config.yaml
dataset: "Sentinel-2 satellite tiles (TerraMesh)"
train_examples: 72500
horizontal_flip: false
arch: "unet"
blocks_per_level: 2
upsampling: "nearest_conv"
beta2: 0.99
learning_rate: 0.0041
precondition_frequency: 10
one_sided: false
adamw_lr_other_params: 0.0012
ema_decay: 0.999
max_steps: 5200
weight_decay: 0.1
Rows from block 2 of a small segmentation model, named by matrix and row number. Rows with one number belong to one channel. Each number is 50 + 10 x the weight over its row's rms, rounded and kept within 0 to 99. All counts start at 0.
After each channel's rows are labels from the 100 images, of 14976, where the channel reaches its highest value: "responds to" is what is common among them; "peak on" is the class under the peak. Only what is clearly more common there than usual is listed. The data: Sentinel-2 satellite tiles (TerraMesh).
# convs0: first 3x3 conv (model.enc.1.0.convs.0.weight, 128x128x3x3, each kernel summed), inputs 0-63
# convs1: second 3x3 conv (model.enc.1.0.convs.1.weight, 128x128x3x3, transposed, each kernel summed), outputs 0-63

convs0.89:55 43 49 48 53 63 56 42 41 36 45 46 56 40 48 39 31 43 41 62 55 43 73 54 56 40 49 55 48 54 43 55 51 52 48 60 49 44 44 52 43 49 58 46 58 45 50 54 45 67 66 50 36 90 57 45 33 60 35 65 49 61 48 43
convs1.89:36 59 51 56 66 62 68 55 61 54 64 51 43 40 67 58 41 34 29 60 32 49 44 53 48 50 43 37 51 54 77 49 54 42 27 72 64 41 44 50 63 44 46 46 61 54 36 39 49 69 38 43 57 55 54 62 42 47 53 44 52 42 55 48
responds to: crops; main land cover: crops
peak on: crops

convs0.111:28 43 53 55 50 35 62 42 35 62 36 49 66 32 34 54 51 51 25 57 50 46 59 49 45 51 37 44 64 51 45 47 39 50 50 33 61 44 47 67 52 54 59 42 60 42 42 47 51 49 70 39 55 44 67 52 41 62 64 46 50 42 52 51
convs1.111:33 48 50 54 54 46 41 49 55 41 54 42 29 62 56 46 53 51 60 59 52 56 40 53 59 48 52 50 50 53 55 47 63 42 43 58 43 62 64 29 58 50 43 48 40 63 56 27 42 48 21 43 38 38 48 62 51 44 25 62 46 47 44 46
responds to: crops; built area; main land cover: crops
peak on: built area

convs0.100:47 50 44 45 43 69 53 67 63 52 56 59 49 75 59 57 55 58 24 44 51 35 44 40 28 57 48 36 58 40 51 61 43 66 39 54 63 49 58 62 61 49 48 38 60 41 67 49 50 43 41 48 64 59 55 75 43 46 43 63 51 55 46 42
convs1.100:41 50 48 38 58 36 40 52 55 49 33 17 46 35 36 60 50 55 60 54 35 56 42 47 46 51 36 51 53 55 35 51 50 44 54 31 30 55 64 50 33 50 47 64 48 58 63 52 57 58 54 60 31 49 54 24 40 63 42 48 33 44 53 49
responds to: crops; built area; main land cover: crops
peak on: crops

convs0.109:60 56 56 40 44 41 53 44 40 44 53 65 48 65 36 64 64 34 56 69 56 39 56 25 46 41 56 70 49 47 60 34 46 59 32 61 47 52 29 59 60 44 52 36 48 48 38 39 50 50 54 48 64 49 45 38 38 44 45 45 58 42 52 54
convs1.109:49 40 37 61 40 49 41 39 64 55 36 25 46 61 57 51 49 52 43 47 53 75 41 63 56 61 55 25 50 46 58 68 44 56 48 47 55 42 58 22 64 48 48 67 56 28 50 56 50 62 38 40 44 55 64 54 40 43 45 60 33 49 49 49
responds to: crops; built area; main land cover: crops; flooded vegetation
peak on: crops

convs0.117:54 55 45 43 40 65 57 62 57 55 44 47 56 57 51 48 48 49 58 40 53 57 48 53 38 48 56 39 53 52 39 48 54 73 51 47 38 68 59 48 46 11 45 62 52 54 39 62 55 64 33 46 54 54 33 49 44 44 53 41 53 54 57 65
convs1.117:45 40 64 63 41 34 49 57 62 52 55 45 34 54 45 59 43 38 36 57 52 52 44 57 68 46 32 68 53 48 42 53 61 38 33 56 49 35 46 61 33 50 50 50 39 41 52 46 54 47 88 42 32 48 60 48 36 39 63 48 46 31 49 50
responds to: crops; built area; main land cover: crops
peak on: crops

convs0.84:41 48 55 40 62 54 63 51 44 39 43 36 52 56 41 35 57 61 26 62 43 35 55 48 35 43 41 32 59 45 48 59 39 33 34 52 56 45 42 53 57 57 35 44 61 41 45 22 44 39 38 65 55 45 59 45 30 65 31 58 68 53 50 61
convs1.84:56 55 48 69 58 57 53 39 43 39 60 74 56 41 50 33 55 50 53 46 54 49 55 56 61 50 59 51 54 73 55 50 40 39 41 56 36 38 46 51 50 43 42 29 49 52 41 38 50 36 40 39 40 66 62 53 58 58 49 46 28 41 58 51
responds to: crops; main land cover: crops; built area
peak on: crops

convs0.60:53 50 54 48 70 43 42 59 45 46 37 57 52 48 56 57 69 55 47 45 70 48 42 50 41 52 52 55 38 63 44 63 25 59 56 54 52 31 57 36 39 22 42 45 51 47 68 42 70 58 60 53 46 45 46 52 46 64 46 44 53 41 50 41
convs1.60:43 58 35 49 52 63 57 46 45 52 52 47 59 51 37 41 45 37 58 46 43 41 49 43 59 43 38 59 62 39 52 31 40 50 61 47 51 57 45 58 63 64 35 57 52 62 63 67 33 55 49 44 43 48 51 52 65 62 40 43 63 54 50 46
responds to: snow or ice; main land cover: snow or ice
peak on: snow or ice