Weights of a small segmentation model: 72500 training examples.
Rows from block 2 of a small segmentation model, named by matrix and row number. Rows with one number belong to one channel. Each number is 200 + 30 x the weight over its row's rms, rounded and kept within 0 to 999. All counts start at 0.
After each channel's rows are labels from the 100 images, of 14976, where the channel reaches its highest value: "top examples" is what is common among them. Only what is clearly more common there than usual is listed. The data: Sentinel-2 satellite tiles (TerraMesh).
# convs0: first 3x3 conv (model.enc.1.0.convs.0.weight, 128x128x3x3, each kernel summed), inputs 0-63
# convs1: second 3x3 conv (model.enc.1.0.convs.1.weight, 128x128x3x3, transposed, each kernel summed), outputs 0-63

convs0.70,215,228,204,154,192,198,192,234,262,208,141,194,151,229,214,190,151,207,213,205,228,300,249,166,219,166,191,170,125,209,225,160,229,173,243,170,175,183,199,165,197,182,201,173,190,220,185,205,184,210,137,195,200,247,176,199,170,199,199,199,210,216,213,248
convs1.70,232,164,206,207,178,217,248,218,194,198,203,216,272,117,204,198,179,198,229,172,226,175,184,213,149,216,208,229,211,219,263,230,178,232,228,176,213,188,236,226,217,168,219,211,201,193,229,226,174,198,242,183,201,141,200,262,220,177,195,206,173,220,133,233
top examples: snow or ice; main land cover: snow or ice

convs0.119,209,179,301,220,213,188,192,111,190,196,214,202,253,139,212,189,210,270,202,175,152,222,175,212,149,261,209,164,217,167,195,201,163,234,131,236,225,209,232,228,184,174,196,209,177,214,239,185,241,191,197,207,185,212,163,216,148,200,184,191,177,226,228,224
convs1.119,264,216,239,167,204,258,184,219,204,263,234,211,199,215,200,178,124,236,276,190,235,208,221,210,216,207,167,229,210,239,191,178,195,217,181,222,215,199,165,184,170,224,201,177,177,175,208,250,189,199,214,224,197,233,171,182,216,195,205,222,216,157,159,162
top examples: built area; main land cover: snow or ice

convs0.115,190,217,140,214,203,193,221,186,253,169,195,190,154,218,208,201,216,209,208,183,194,223,247,210,187,159,227,196,187,208,218,201,144,141,167,219,232,185,244,198,194,213,172,208,202,217,112,176,149,249,175,172,198,178,171,226,150,224,211,196,202,191,147,219
convs1.115,184,183,168,163,226,218,194,193,200,185,217,198,200,230,225,258,209,189,174,146,198,230,232,213,171,187,232,198,202,132,238,255,244,218,238,199,238,249,252,189,184,171,218,132,197,188,165,157,224,224,231,154,205,210,181,199,196,190,257,197,183,192,195,202
top examples: water; flooded vegetation; main land cover: flooded vegetation

convs0.28,215,163,231,165,279,190,166,170,212,191,116,170,179,176,145,166,193,208,223,143,186,238,192,176,175,190,182,135,174,208,150,226,209,225,230,200,281,188,155,169,177,183,154,165,192,193,205,196,205,224,149,215,191,198,193,236,227,190,224,210,239,163,228,210
convs1.28,181,166,187,216,189,222,262,174,226,200,245,267,193,201,215,244,172,170,166,188,186,177,187,154,194,137,213,280,192,157,197,132,213,227,243,153,135,205,217,202,224,220,180,231,197,195,244,196,207,162,224,226,226,259,203,243,206,172,216,182,168,247,200,185
top examples: water; main land cover: water; flooded vegetation

convs0.124,167,205,158,238,213,210,166,202,226,175,214,226,235,187,159,223,184,179,125,188,206,211,166,167,176,216,183,212,196,156,211,211,196,263,184,192,176,181,143,227,253,191,162,181,153,193,183,162,243,261,220,247,192,190,198,193,168,176,189,205,173,196,193,158
convs1.124,185,207,167,204,160,224,173,267,164,224,189,199,163,254,203,228,192,212,192,235,103,182,204,183,218,199,197,174,205,251,198,205,204,258,210,183,198,184,185,197,157,186,195,167,245,202,203,203,204,214,169,211,202,234,199,266,180,173,168,189,243,221,187,241
top examples: snow or ice; main land cover: snow or ice

convs0.29,150,215,275,198,150,248,183,181,189,209,167,186,232,206,196,175,239,142,170,199,172,216,193,281,223,218,199,225,206,180,235,186,219,194,142,129,212,234,209,210,190,248,208,179,183,163,213,240,198,218,224,201,220,201,198,195,178,210,189,218,169,201,228,140
convs1.29,198,201,183,216,204,166,249,191,196,210,209,221,217,249,179,173,201,196,205,209,164,233,168,176,179,202,187,166,182,202,151,153,200,170,200,232,197,151,221,190,227,191,165,186,177,231,211,172,205,217,177,247,208,126,244,167,206,214,209,124,174,248,200,236
top examples: snow or ice; main land cover: snow or ice

convs0.33,184,207,213,250,164,184,222,219,155,179,193,130,169,203,205,262,192,201,225,161,233,175,218,194,199,184,205,197,160,216,225,180,159,227,171,211,240,129,212,189,199,211,239,152,224,141,189,213,258,209,214,231,168,209,198,225,147,197,174,223,193,151,209,234
convs1.33,212,224,226,135,214,188,202,203,243,178,219,255,198,206,159,146,221,251,208,236,175,212,238,217,226,235,145,203,156,176,176,206,245,215,233,252,183,220,220,200,197,197,154,210,226,230,168,171,219,225,152,184,195,292,184,173,140,241,142,197,179,205,234,153
top examples: snow or ice; main land cover: snow or ice

convs0.98,220,211,245,177,223,227,225,228,149,180,180,166,193,169,168,209,188,198,158,209,197,211,221,232,183,196,154,161,208,282,180,187,211,196,186,169,170,170,178,192,239,213,198,228,235,164,253,178,197,218,154,234,217,192,214,227,228,244,134,233,199,227,180,190
convs1.98,201,238,212,218,166,178,166,200,170,199,167,239,163,199,188,161,156,192,181,203,149,182,220,231,220,217,164,207,168,198,213,219,202,218,172,158,142,191,194,229,289,210,200,169,231,197,154,278,178,190,189,246,163,211,185,200,229,173,140,205,213,140,244,166
top examples: snow or ice; main land cover: snow or ice

convs0.108,208,173,180,186,158,170,171,158,181,218,196,162,207,151,187,159,233,276,213,233,213,173,220,232,219,169,190,206,216,131,222,181,183,161,189,214,280,195,217,217,175,184,190,238,282,169,217,192,246,197,177,197,174,197,186,167,215,247,210,204,185,221,199,186
convs1.108,187,170,217,221,233,217,212,195,207,193,222,242,170,163,207,191,224,201,198,202,215,213,213,191,202,193,238,171,182,168,207,167,149,206,194,228,185,203,177,212,204,157,174,120,208,204,183,160,212,146,196,216,165,187,272,214,232,179,238,223,168,167,204,207
top examples: built area; crops; water; main land cover: crops

convs0.81,222,243,239,185,202,207,210,165,210,225,204,164,229,196,243,199,191,231,240,167,173,210,235,168,192,264,211,230,160,217,196,169,208,250,173,171,204,213,205,203,176,210,172,179,228,200,232,256,223,152,176,207,262,172,209,173,249,213,224,201,197,204,254,186
convs1.81,237,160,259,220,165,174,171,224,187,197,183,202,185,205,145,234,167,185,176,173,141,190,167,216,222,193,184,180,170,162,194,187,172,205,192,236,209,163,212,209,181,188,170,199,192,210,223,198,185,141,230,172,167,239,203,206,226,157,193,213,193,194,179,181
top examples: built area; crops; main land cover: crops; main land cover: built area

convs0.30,218,225,211,245,250,227,188,166,180,215,199,205,200,179,178,185,272,223,212,171,202,191,128,210,243,204,222,216,179,151,225,261,192,231,196,225,210,153,198,208,152,201,192,177,220,155,169,192,180,259,166,244,175,239,212,163,150,186,209,223,198,229,237,187
convs1.30,239,192,222,245,168,226,279,209,205,210,203,191,210,217,213,239,193,231,198,256,224,196,186,196,216,186,214,187,217,183,213,189,177,226,229,248,157,273,194,149,188,208,214,212,219,210,197,257,223,215,220,223,180,244,204,162,147,160,208,199,171,259,172,202
top examples: snow or ice; main land cover: snow or ice

convs0.53,186,209,197,255,162,185,195,183,149,192,193,201,132,235,217,207,168,260,247,232,231,212,208,228,185,192,192,218,182,205,193,190,215,155,174,179,255,235,165,192,197,185,183,181,192,158,243,189,274,256,164,221,238,204,225,166,209,227,211,199,153,231,248,207
convs1.53,163,158,187,223,199,179,182,223,249,234,187,215,241,162,155,188,187,143,180,227,258,213,169,171,213,219,246,159,268,207,221,178,194,167,210,178,213,183,150,157,128,226,194,178,171,198,237,213,198,208,229,256,200,191,268,211,150,182,212,201,191,225,240,263
top examples: built area; crops; main land cover: crops; main land cover: built area

convs0.8,207,232,219,131,184,234,213,225,228,211,221,219,192,184,178,180,249,236,154,188,264,170,236,197,197,204,173,229,147,214,233,180,251,197,188,184,230,140,223,213,196,165,225,199,209,170,248,192,172,199,206,197,231,190,146,218,211,190,239,189,272,242,230,205
convs1.8,208,149,213,182,205,186,230,210,187,212,206,202,192,224,246,219,187,199,193,215,138,237,190,239,235,167,184,235,182,190,205,160,165,200,139,161,189,219,181,148,176,170,129,186,210,221,173,184,202,206,212,165,206,215,191,173,202,226,272,209,160,203,194,177
top examples: built area; crops; water

convs0.0,165,172,156,228,259,168,192,257,207,253,172,160,172,244,205,203,180,182,200,216,169,217,220,199,234,192,222,220,157,200,167,205,215,207,283,229,188,235,214,178,161,171,203,189,242,193,147,168,193,172,186,190,214,205,167,201,193,217,187,267,222,198,160,206
convs1.0,202,207,200,161,216,258,148,191,229,223,240,219,155,227,204,193,245,269,164,181,185,194,216,227,170,212,239,139,153,213,193,256,188,220,233,128,164,157,261,158,199,224,204,214,156,206,250,226,218,223,224,162,189,200,187,204,195,192,203,207,157,163,193,168
top examples: crops; main land cover: crops

convs0.18,218,141,251,161,239,173,216,221,204,208,174,191,185,219,153,238,152,227,198,157,185,199,198,194,224,195,234,188,161,206,272,201,185,255,146,226,195,187,188,200,169,199,241,238,172,215,224,181,234,204,182,155,247,181,164,192,136,206,192,211,235,248,182,210
convs1.18,149,253,159,208,197,188,203,170,204,193,195,224,186,184,227,141,144,167,255,262,170,207,215,235,232,224,136,203,197,182,182,156,235,203,228,327,242,202,206,171,225,207,242,153,212,221,207,167,189,183,226,215,188,237,192,176,188,212,151,215,194,142,233,206
top examples: snow or ice; main land cover: snow or ice

convs0.11,186,157,217,171,224,190,207,275,181,190,145,143,166,209,190,213,207,155,211,206,193,182,199,216,164,137,240,199,162,205,226,208,188,171,177,192,175,270,174,239,199,179,206,261,250,190,179,213,188,197,206,278,228,235,218,182,269,176,186,169,256,203,177,165
convs1.11,236,204,175,156,199,204,225,158,182,172,221,217,197,174,227,172,222,188,218,195,182,218,155,186,172,209,219,201,213,233,179,167,214,184,238,230,265,215,217,175,172,175,246,143,150,201,180,235,234,220,182,143,202,146,169,206,205,203,215,235,115,198,216,154
top examples: crops; built area; main land cover: crops

convs0.78,228,157,241,168,139,244,182,216,186,209,233,205,174,170,148,220,134,152,228,190,236,176,146,164,155,217,244,194,193,229,231,181,222,212,210,242,208,194,209,194,231,212,137,239,177,202,203,209,180,236,196,251,215,241,175,214,261,204,151,252,175,267,234,234
convs1.78,186,219,179,162,176,187,195,169,201,195,182,174,185,145,195,192,208,167,193,198,179,201,176,239,157,141,266,212,170,193,231,184,192,203,289,242,167,165,200,193,115,219,196,185,216,194,205,223,220,222,216,169,172,204,176,170,167,200,170,178,201,217,225,220
top examples: snow or ice; main land cover: snow or ice

convs0.82,232,188,163,183,149,202,260,189,219,222,200,207,201,217,186,192,234,215,227,242,160,183,225,231,237,194,213,222,235,174,211,201,167,203,267,186,193,236,231,193,195,199,169,191,260,193,233,260,142,173,201,169,255,190,190,234,233,225,253,192,207,184,190,244
convs1.82,160,231,176,162,243,200,191,173,197,214,240,202,174,198,174,200,213,188,148,206,172,186,206,226,184,111,132,176,206,125,164,179,215,215,222,203,151,205,166,211,222,188,160,205,182,175,224,201,193,149,190,192,218,236,205,254,146,175,188,179,185,220,160,140
top examples: main land cover: crops

convs0.21,194,190,195,252,181,167,224,158,183,269,212,217,197,208,186,225,211,195,139,168,186,166,193,202,212,162,207,183,170,273,175,166,216,245,192,236,192,153,141,183,154,243,205,256,162,226,217,229,229,240,156,213,205,214,198,258,250,200,190,217,203,196,182,254
convs1.21,217,184,168,157,210,228,181,140,168,181,168,166,189,187,160,179,204,199,222,169,191,180,210,193,219,222,235,176,163,181,210,127,198,158,223,197,215,182,234,246,219,216,197,201,211,164,258,121,178,188,216,205,142,167,225,163,201,213,208,151,169,194,186,226
top examples: water; main land cover: crops

convs0.34,212,182,227,191,157,252,247,244,172,196,225,229,215,241,197,178,173,223,199,182,203,165,229,200,209,216,204,190,198,205,202,163,250,250,196,229,177,173,169,164,157,187,201,216,273,181,223,204,156,182,161,169,195,182,226,222,163,240,215,170,182,195,231,233
convs1.34,204,257,174,193,178,200,179,204,179,233,138,188,179,219,162,182,137,168,204,234,164,187,184,235,185,207,180,213,167,216,189,220,186,213,190,241,245,178,184,189,247,199,183,200,163,248,225,223,206,240,185,177,170,279,264,202,172,197,210,228,257,193,158,173
top examples: main land cover: crops

convs0.71,203,229,187,213,177,161,198,236,233,207,193,161,195,214,171,196,283,258,223,201,147,211,212,172,167,198,178,112,208,166,212,228,169,225,201,173,174,177,152,204,179,195,170,203,229,171,195,204,124,149,221,165,237,156,222,183,194,167,210,191,148,160,202,177
convs1.71,254,200,184,229,164,220,179,197,161,207,207,210,197,208,184,187,245,237,179,157,247,187,260,187,284,190,138,207,206,151,134,177,202,140,182,191,174,199,179,219,217,205,190,212,231,189,178,218,179,175,179,223,262,196,169,231,199,199,176,189,203,205,184,199
top examples: water; main land cover: water

convs0.88,163,187,191,238,148,201,239,176,120,170,129,164,219,212,221,177,248,189,239,171,212,197,265,224,225,214,184,174,221,187,174,186,184,239,202,225,262,218,191,206,245,175,260,177,218,226,175,186,228,200,170,156,181,175,214,191,188,244,155,161,171,189,182,224
convs1.88,172,201,242,182,153,213,165,189,162,189,236,223,211,234,257,243,273,184,176,221,187,235,245,201,226,230,217,185,175,193,178,228,246,159,178,162,245,199,187,156,227,226,164,264,205,192,177,211,187,192,189,193,205,227,210,158,197,169,223,237,240,198,218,162
top examples: snow or ice; main land cover: snow or ice

convs0.6,233,233,252,183,208,190,216,184,202,164,225,198,236,179,140,119,204,160,189,171,243,212,172,205,169,269,232,216,236,189,195,243,161,170,108,199,224,200,172,187,185,209,117,197,211,145,148,152,204,250,183,226,200,181,212,227,295,227,187,203,202,237,239,192
convs1.6,176,163,181,196,207,216,202,218,219,185,213,189,254,208,166,212,240,123,197,215,220,219,229,199,202,247,226,239,187,244,162,161,195,201,207,183,188,193,150,214,193,210,191,265,174,220,142,188,178,241,193,187,175,151,233,202,178,197,243,136,213,254,191,247
top examples: built area; crops; main land cover: built area

convs0.113,224,219,189,208,209,196,171,278,195,172,145,216,212,192,227,222,207,185,132,191,187,184,184,191,234,222,188,226,212,241,218,196,201,178,219,181,212,200,230,164,196,249,187,196,160,198,247,152,228,177,198,211,205,194,195,220,251,235,144,177,198,181,240,196
convs1.113,201,212,206,186,175,207,249,167,247,180,222,191,150,131,193,229,186,161,210,193,186,208,144,207,197,215,151,165,192,204,190,161,163,190,215,149,202,214,171,236,215,195,224,144,220,191,219,166,188,158,193,177,212,176,163,195,210,203,255,165,225,207,228,201
top examples: main land cover: crops

convs0.25,192,273,204,158,229,168,179,255,154,202,157,189,174,188,240,189,190,169,205,235,195,223,188,178,193,192,211,141,113,166,178,223,204,184,156,197,203,211,161,142,169,179,254,200,240,209,205,191,220,243,234,173,185,161,143,154,220,154,141,223,160,229,193,177
convs1.25,197,195,185,230,193,244,213,153,248,198,261,194,210,189,196,224,199,215,185,177,233,223,190,165,311,178,184,241,204,183,231,181,171,197,212,182,192,225,236,186,189,229,222,198,218,214,200,189,160,187,187,216,213,267,240,208,180,180,255,176,197,169,216,258
top examples: main land cover: crops

convs0.92,159,162,147,178,161,158,185,188,172,244,163,206,154,193,183,151,182,182,200,185,177,161,188,158,158,211,190,158,196,153,152,190,165,169,192,132,221,168,187,190,161,182,162,157,175,180,127,239,196,165,231,228,188,187,214,177,170,169,164,241,201,174,190,224
convs1.92,201,192,207,155,207,212,212,205,196,174,210,205,237,184,252,186,223,254,228,236,199,197,194,188,235,178,200,202,222,300,187,202,214,195,201,200,172,186,175,240,187,229,164,211,257,180,207,253,215,164,205,240,256,203,176,209,165,215,171,167,171,239,197,186
top examples: built area; crops; main land cover: built area

convs0.107,215,182,262,172,197,194,223,227,200,197,116,115,176,211,225,178,245,240,187,167,211,193,238,168,244,160,239,173,131,246,206,211,216,235,202,215,189,200,199,125,235,214,210,210,204,208,144,202,175,189,189,208,173,213,212,187,169,235,173,245,209,192,214,242
convs1.107,222,234,198,166,179,251,184,219,182,208,181,289,241,182,170,171,167,185,242,200,144,128,162,187,189,242,175,187,230,214,206,192,168,142,165,204,206,165,218,228,178,173,216,205,194,156,165,194,199,172,184,239,241,210,148,198,206,189,196,181,186,179,229,204
top examples: snow or ice; main land cover: snow or ice

convs0.36,192,236,219,188,164,236,218,200,223,161,202,143,189,212,163,250,209,196,229,168,207,203,162,226,193,206,244,133,205,252,212,190,153,227,194,154,229,272,177,222,181,172,180,197,246,159,259,156,190,205,184,232,177,210,186,205,211,188,214,218,213,237,209,126
convs1.36,214,160,180,191,163,193,159,151,224,210,216,185,204,237,193,162,170,239,203,168,231,211,149,167,222,203,150,231,202,145,174,177,187,154,215,224,179,194,179,197,170,208,225,181,119,180,236,195,205,229,212,206,201,197,142,237,206,210,189,166,170,198,195,181
top examples: crops; built area; main land cover: crops

convs0.101,207,183,223,230,201,201,234,234,217,212,220,201,230,198,209,199,238,180,217,214,184,251,198,242,256,213,210,225,181,258,194,228,155,233,190,178,207,232,195,140,238,239,198,234,175,220,151,226,193,172,214,155,278,210,234,217,176,192,135,161,177,200,233,187
convs1.101,204,190,200,189,229,180,190,166,194,200,166,148,245,190,176,241,216,225,205,155,221,223,240,164,164,243,182,152,177,200,183,190,201,170,228,215,180,205,218,237,191,188,218,176,196,202,221,226,204,172,177,240,101,145,151,150,192,140,258,197,212,196,168,228
top examples: crops; built area; main land cover: crops

convs0.39,185,210,216,237,178,220,185,258,182,207,188,232,178,173,196,237,171,170,258,102,169,237,214,179,161,193,258,222,203,206,175,170,211,208,196,214,182,277,220,180,175,223,257,180,222,177,214,117,226,221,202,213,178,212,180,173,208,211,238,202,250,188,195,149
convs1.39,198,169,220,159,202,155,209,200,238,187,179,173,240,278,211,155,205,225,171,245,220,177,180,181,172,206,161,232,172,154,191,147,167,239,172,136,190,189,187,235,161,178,178,157,157,219,202,169,215,211,238,210,256,223,149,196,219,184,167,204,166,186,209,166
top examples: crops; built area; main land cover: crops

convs0.74,204,193,211,167,180,169,138,180,184,193,165,173,149,232,190,204,254,195,152,178,224,208,208,176,171,207,178,123,179,207,213,151,213,181,240,189,148,151,178,144,240,168,122,236,221,175,208,170,211,215,237,160,245,194,135,173,228,206,217,178,219,155,190,231
convs1.74,185,204,220,152,148,204,262,233,180,190,200,157,261,200,140,175,201,262,177,191,199,156,179,185,211,180,239,238,161,212,211,223,213,167,256,173,219,186,211,238,167,213,158,199,206,234,210,241,216,151,194,205,159,203,158,232,220,218,191,188,188,235,196,192
top examples: main land cover: crops

convs0.121,231,197,176,233,214,188,171,206,222,166,192,154,263,171,196,191,232,158,188,192,169,213,160,198,211,208,225,185,186,182,202,249,138,211,177,218,172,188,191,229,172,236,172,226,190,181,158,209,217,251,222,225,161,193,199,177,139,148,207,211,241,264,150,167
convs1.121,153,209,173,219,180,257,204,176,217,213,262,224,127,210,225,215,217,216,186,209,167,183,143,174,162,162,195,158,202,244,180,170,229,261,230,214,229,233,191,222,239,199,228,194,144,210,207,224,198,211,196,201,208,140,232,184,215,192,212,205,152,153,187,195
top examples: snow or ice; main land cover: snow or ice

convs0.24,159,209,129,170,195,205,263,191,233,237,193,187,185,208,201,215,205,261,220,206,190,184,178,210,208,161,190,193,208,231,197,183,160,153,168,208,212,193,206,184,223,159,224,173,155,186,213,279,223,234,204,147,228,251,185,179,150,164,233,211,202,192,234,212
convs1.24,229,181,206,237,196,173,150,232,184,212,175,169,180,166,211,194,176,173,222,204,205,223,169,138,260,179,173,232,210,161,202,206,244,181,182,188,200,226,227,196,135,134,210,224,195,195,201,277,167,171,228,218,201,161,198,214,215,176,127,224,212,161,160,220
top examples: main land cover: crops

convs0.91,146,199,178,206,243,199,228,264,172,224,187,203,230,196,202,145,139,158,215,207,139,201,196,231,241,202,225,182,176,237,205,215,193,210,147,170,161,195,241,227,192,207,213,209,175,236,240,206,198,220,216,197,181,227,212,205,229,198,188,227,242,162,158,203
convs1.91,199,216,193,161,248,159,186,124,213,199,211,207,212,219,208,151,215,170,176,192,187,205,179,219,192,208,132,225,175,151,243,239,294,224,225,211,204,229,211,163,182,193,198,217,186,160,194,198,257,185,170,152,207,184,172,196,237,236,217,220,195,241,220,216
top examples: snow or ice; main land cover: snow or ice

convs0.67,186,187,228,213,214,154,229,190,223,199,215,179,204,215,174,204,241,202,233,213,159,228,172,223,170,249,224,239,222,149,179,232,144,118,150,188,218,191,216,206,202,199,145,138,244,216,197,168,189,184,221,202,227,152,227,200,119,232,163,210,223,172,190,210
convs1.67,204,159,238,176,215,164,227,133,192,213,207,200,234,211,210,243,228,260,218,162,265,213,244,205,202,180,169,198,166,151,206,242,209,172,141,204,192,208,222,220,181,203,198,265,204,232,218,229,180,208,204,249,191,238,196,192,157,197,205,227,182,214,180,196
top examples: built area; crops; main land cover: crops; main land cover: built area

convs0.93,189,209,147,205,214,213,237,212,186,267,185,173,248,179,192,124,196,193,168,214,193,185,144,182,190,189,145,182,153,181,133,209,154,146,179,162,128,208,188,199,186,229,167,192,166,215,230,191,226,241,175,241,135,198,237,177,223,159,171,205,160,161,180,192
convs1.93,238,180,239,225,191,135,154,172,224,137,194,241,194,178,224,188,184,247,239,182,166,205,188,164,208,256,224,205,185,242,260,198,215,197,216,191,190,175,242,194,183,218,164,202,156,190,164,205,210,181,211,213,225,179,206,192,205,196,244,211,235,258,186,208
top examples: snow or ice; main land cover: snow or ice

convs0.65,189,204,185,210,221,162,169,207,191,232,186,204,191,235,157,209,185,197,179,162,153,218,167,208,227,250,193,210,236,222,187,195,219,173,177,165,204,291,217,219,136,278,155,180,186,210,153,161,161,168,143,250,203,153,219,166,187,208,180,204,220,179,183,217
convs1.65,156,183,236,252,188,157,230,203,251,219,218,198,204,195,192,182,191,265,217,233,167,216,212,213,203,250,202,200,167,208,159,251,186,232,163,205,127,187,243,216,217,204,233,193,169,245,223,139,244,184,249,210,239,255,224,220,207,214,219,169,182,181,212,179
top examples: built area; crops; main land cover: crops; main land cover: built area

convs0.76,204,131,183,207,170,203,157,221,234,171,186,233,220,205,216,203,117,234,177,198,179,148,190,209,190,151,239,145,229,174,210,212,244,220,191,178,205,222,203,192,183,180,207,258,163,252,289,172,207,233,200,195,163,191,220,208,174,203,159,201,156,149,213,171
convs1.76,197,285,155,212,203,165,255,206,183,231,201,191,180,158,198,221,116,159,199,160,231,191,225,202,220,203,175,191,222,204,210,159,180,226,178,146,192,200,175,270,231,257,202,179,178,231,271,207,184,209,219,211,203,204,189,195,255,174,248,159,249,234,238,131
top examples: snow or ice; main land cover: snow or ice

convs0.127,236,204,212,220,194,171,223,171,99,160,170,197,206,190,200,251,205,199,201,209,157,177,188,210,182,267,249,162,202,183,208,232,208,225,197,220,178,216,180,179,178,210,183,182,244,209,187,260,175,180,219,201,168,234,237,201,215,199,204,237,186,142,242,213
convs1.127,189,169,240,198,200,300,206,232,230,153,228,202,254,313,220,196,229,207,191,135,192,215,208,205,237,184,209,226,215,159,179,198,248,218,209,194,202,212,223,211,180,192,213,203,222,237,230,179,208,199,175,152,216,210,212,201,190,233,150,188,164,221,185,165
top examples: snow or ice; main land cover: snow or ice

convs0.68,200,227,169,239,177,190,169,129,221,181,193,216,170,182,189,218,196,156,188,176,207,208,199,179,179,211,194,172,234,194,197,250,146,176,155,162,222,218,160,217,170,255,214,210,234,181,168,184,146,217,190,189,142,187,194,150,205,149,211,227,197,176,186,164
convs1.68,211,198,155,175,209,219,217,256,139,168,188,211,316,213,240,182,240,205,177,246,210,192,268,226,175,192,260,204,212,125,176,185,235,175,212,190,196,222,250,203,211,157,174,199,211,218,184,192,196,255,186,206,230,185,225,219,170,257,203,183,141,246,199,221
top examples: snow or ice; main land cover: snow or ice

convs0.9,177,145,234,265,228,189,212,190,205,200,189,185,170,152,213,231,141,203,207,172,176,238,266,237,162,156,225,196,188,163,195,209,205,181,168,164,157,207,267,228,181,192,184,208,148,213,195,188,172,203,261,223,168,168,248,167,215,174,186,223,182,182,141,227
convs1.9,212,217,214,133,221,184,242,207,165,213,220,199,235,263,199,200,144,176,184,169,217,152,219,199,169,198,234,210,196,190,212,144,218,184,232,157,167,196,191,213,183,244,200,209,229,227,206,209,199,233,147,152,213,171,207,250,181,229,196,243,225,153,225,201
top examples: crops; built area; main land cover: crops

convs0.114,243,234,235,207,183,152,220,151,232,212,179,192,170,249,232,220,171,230,192,196,192,166,196,191,242,220,170,193,163,214,216,213,215,248,189,199,235,237,161,249,176,259,208,178,193,137,211,156,196,209,184,137,200,186,169,184,173,207,186,201,189,187,161,168
convs1.114,222,188,179,229,228,155,166,205,211,237,199,179,179,198,253,204,184,221,218,217,149,216,199,220,201,183,192,183,182,160,223,193,152,180,216,110,139,155,205,224,202,145,207,229,205,184,238,196,194,230,171,175,180,214,233,198,192,254,224,174,180,258,232,228
top examples: water; crops; main land cover: crops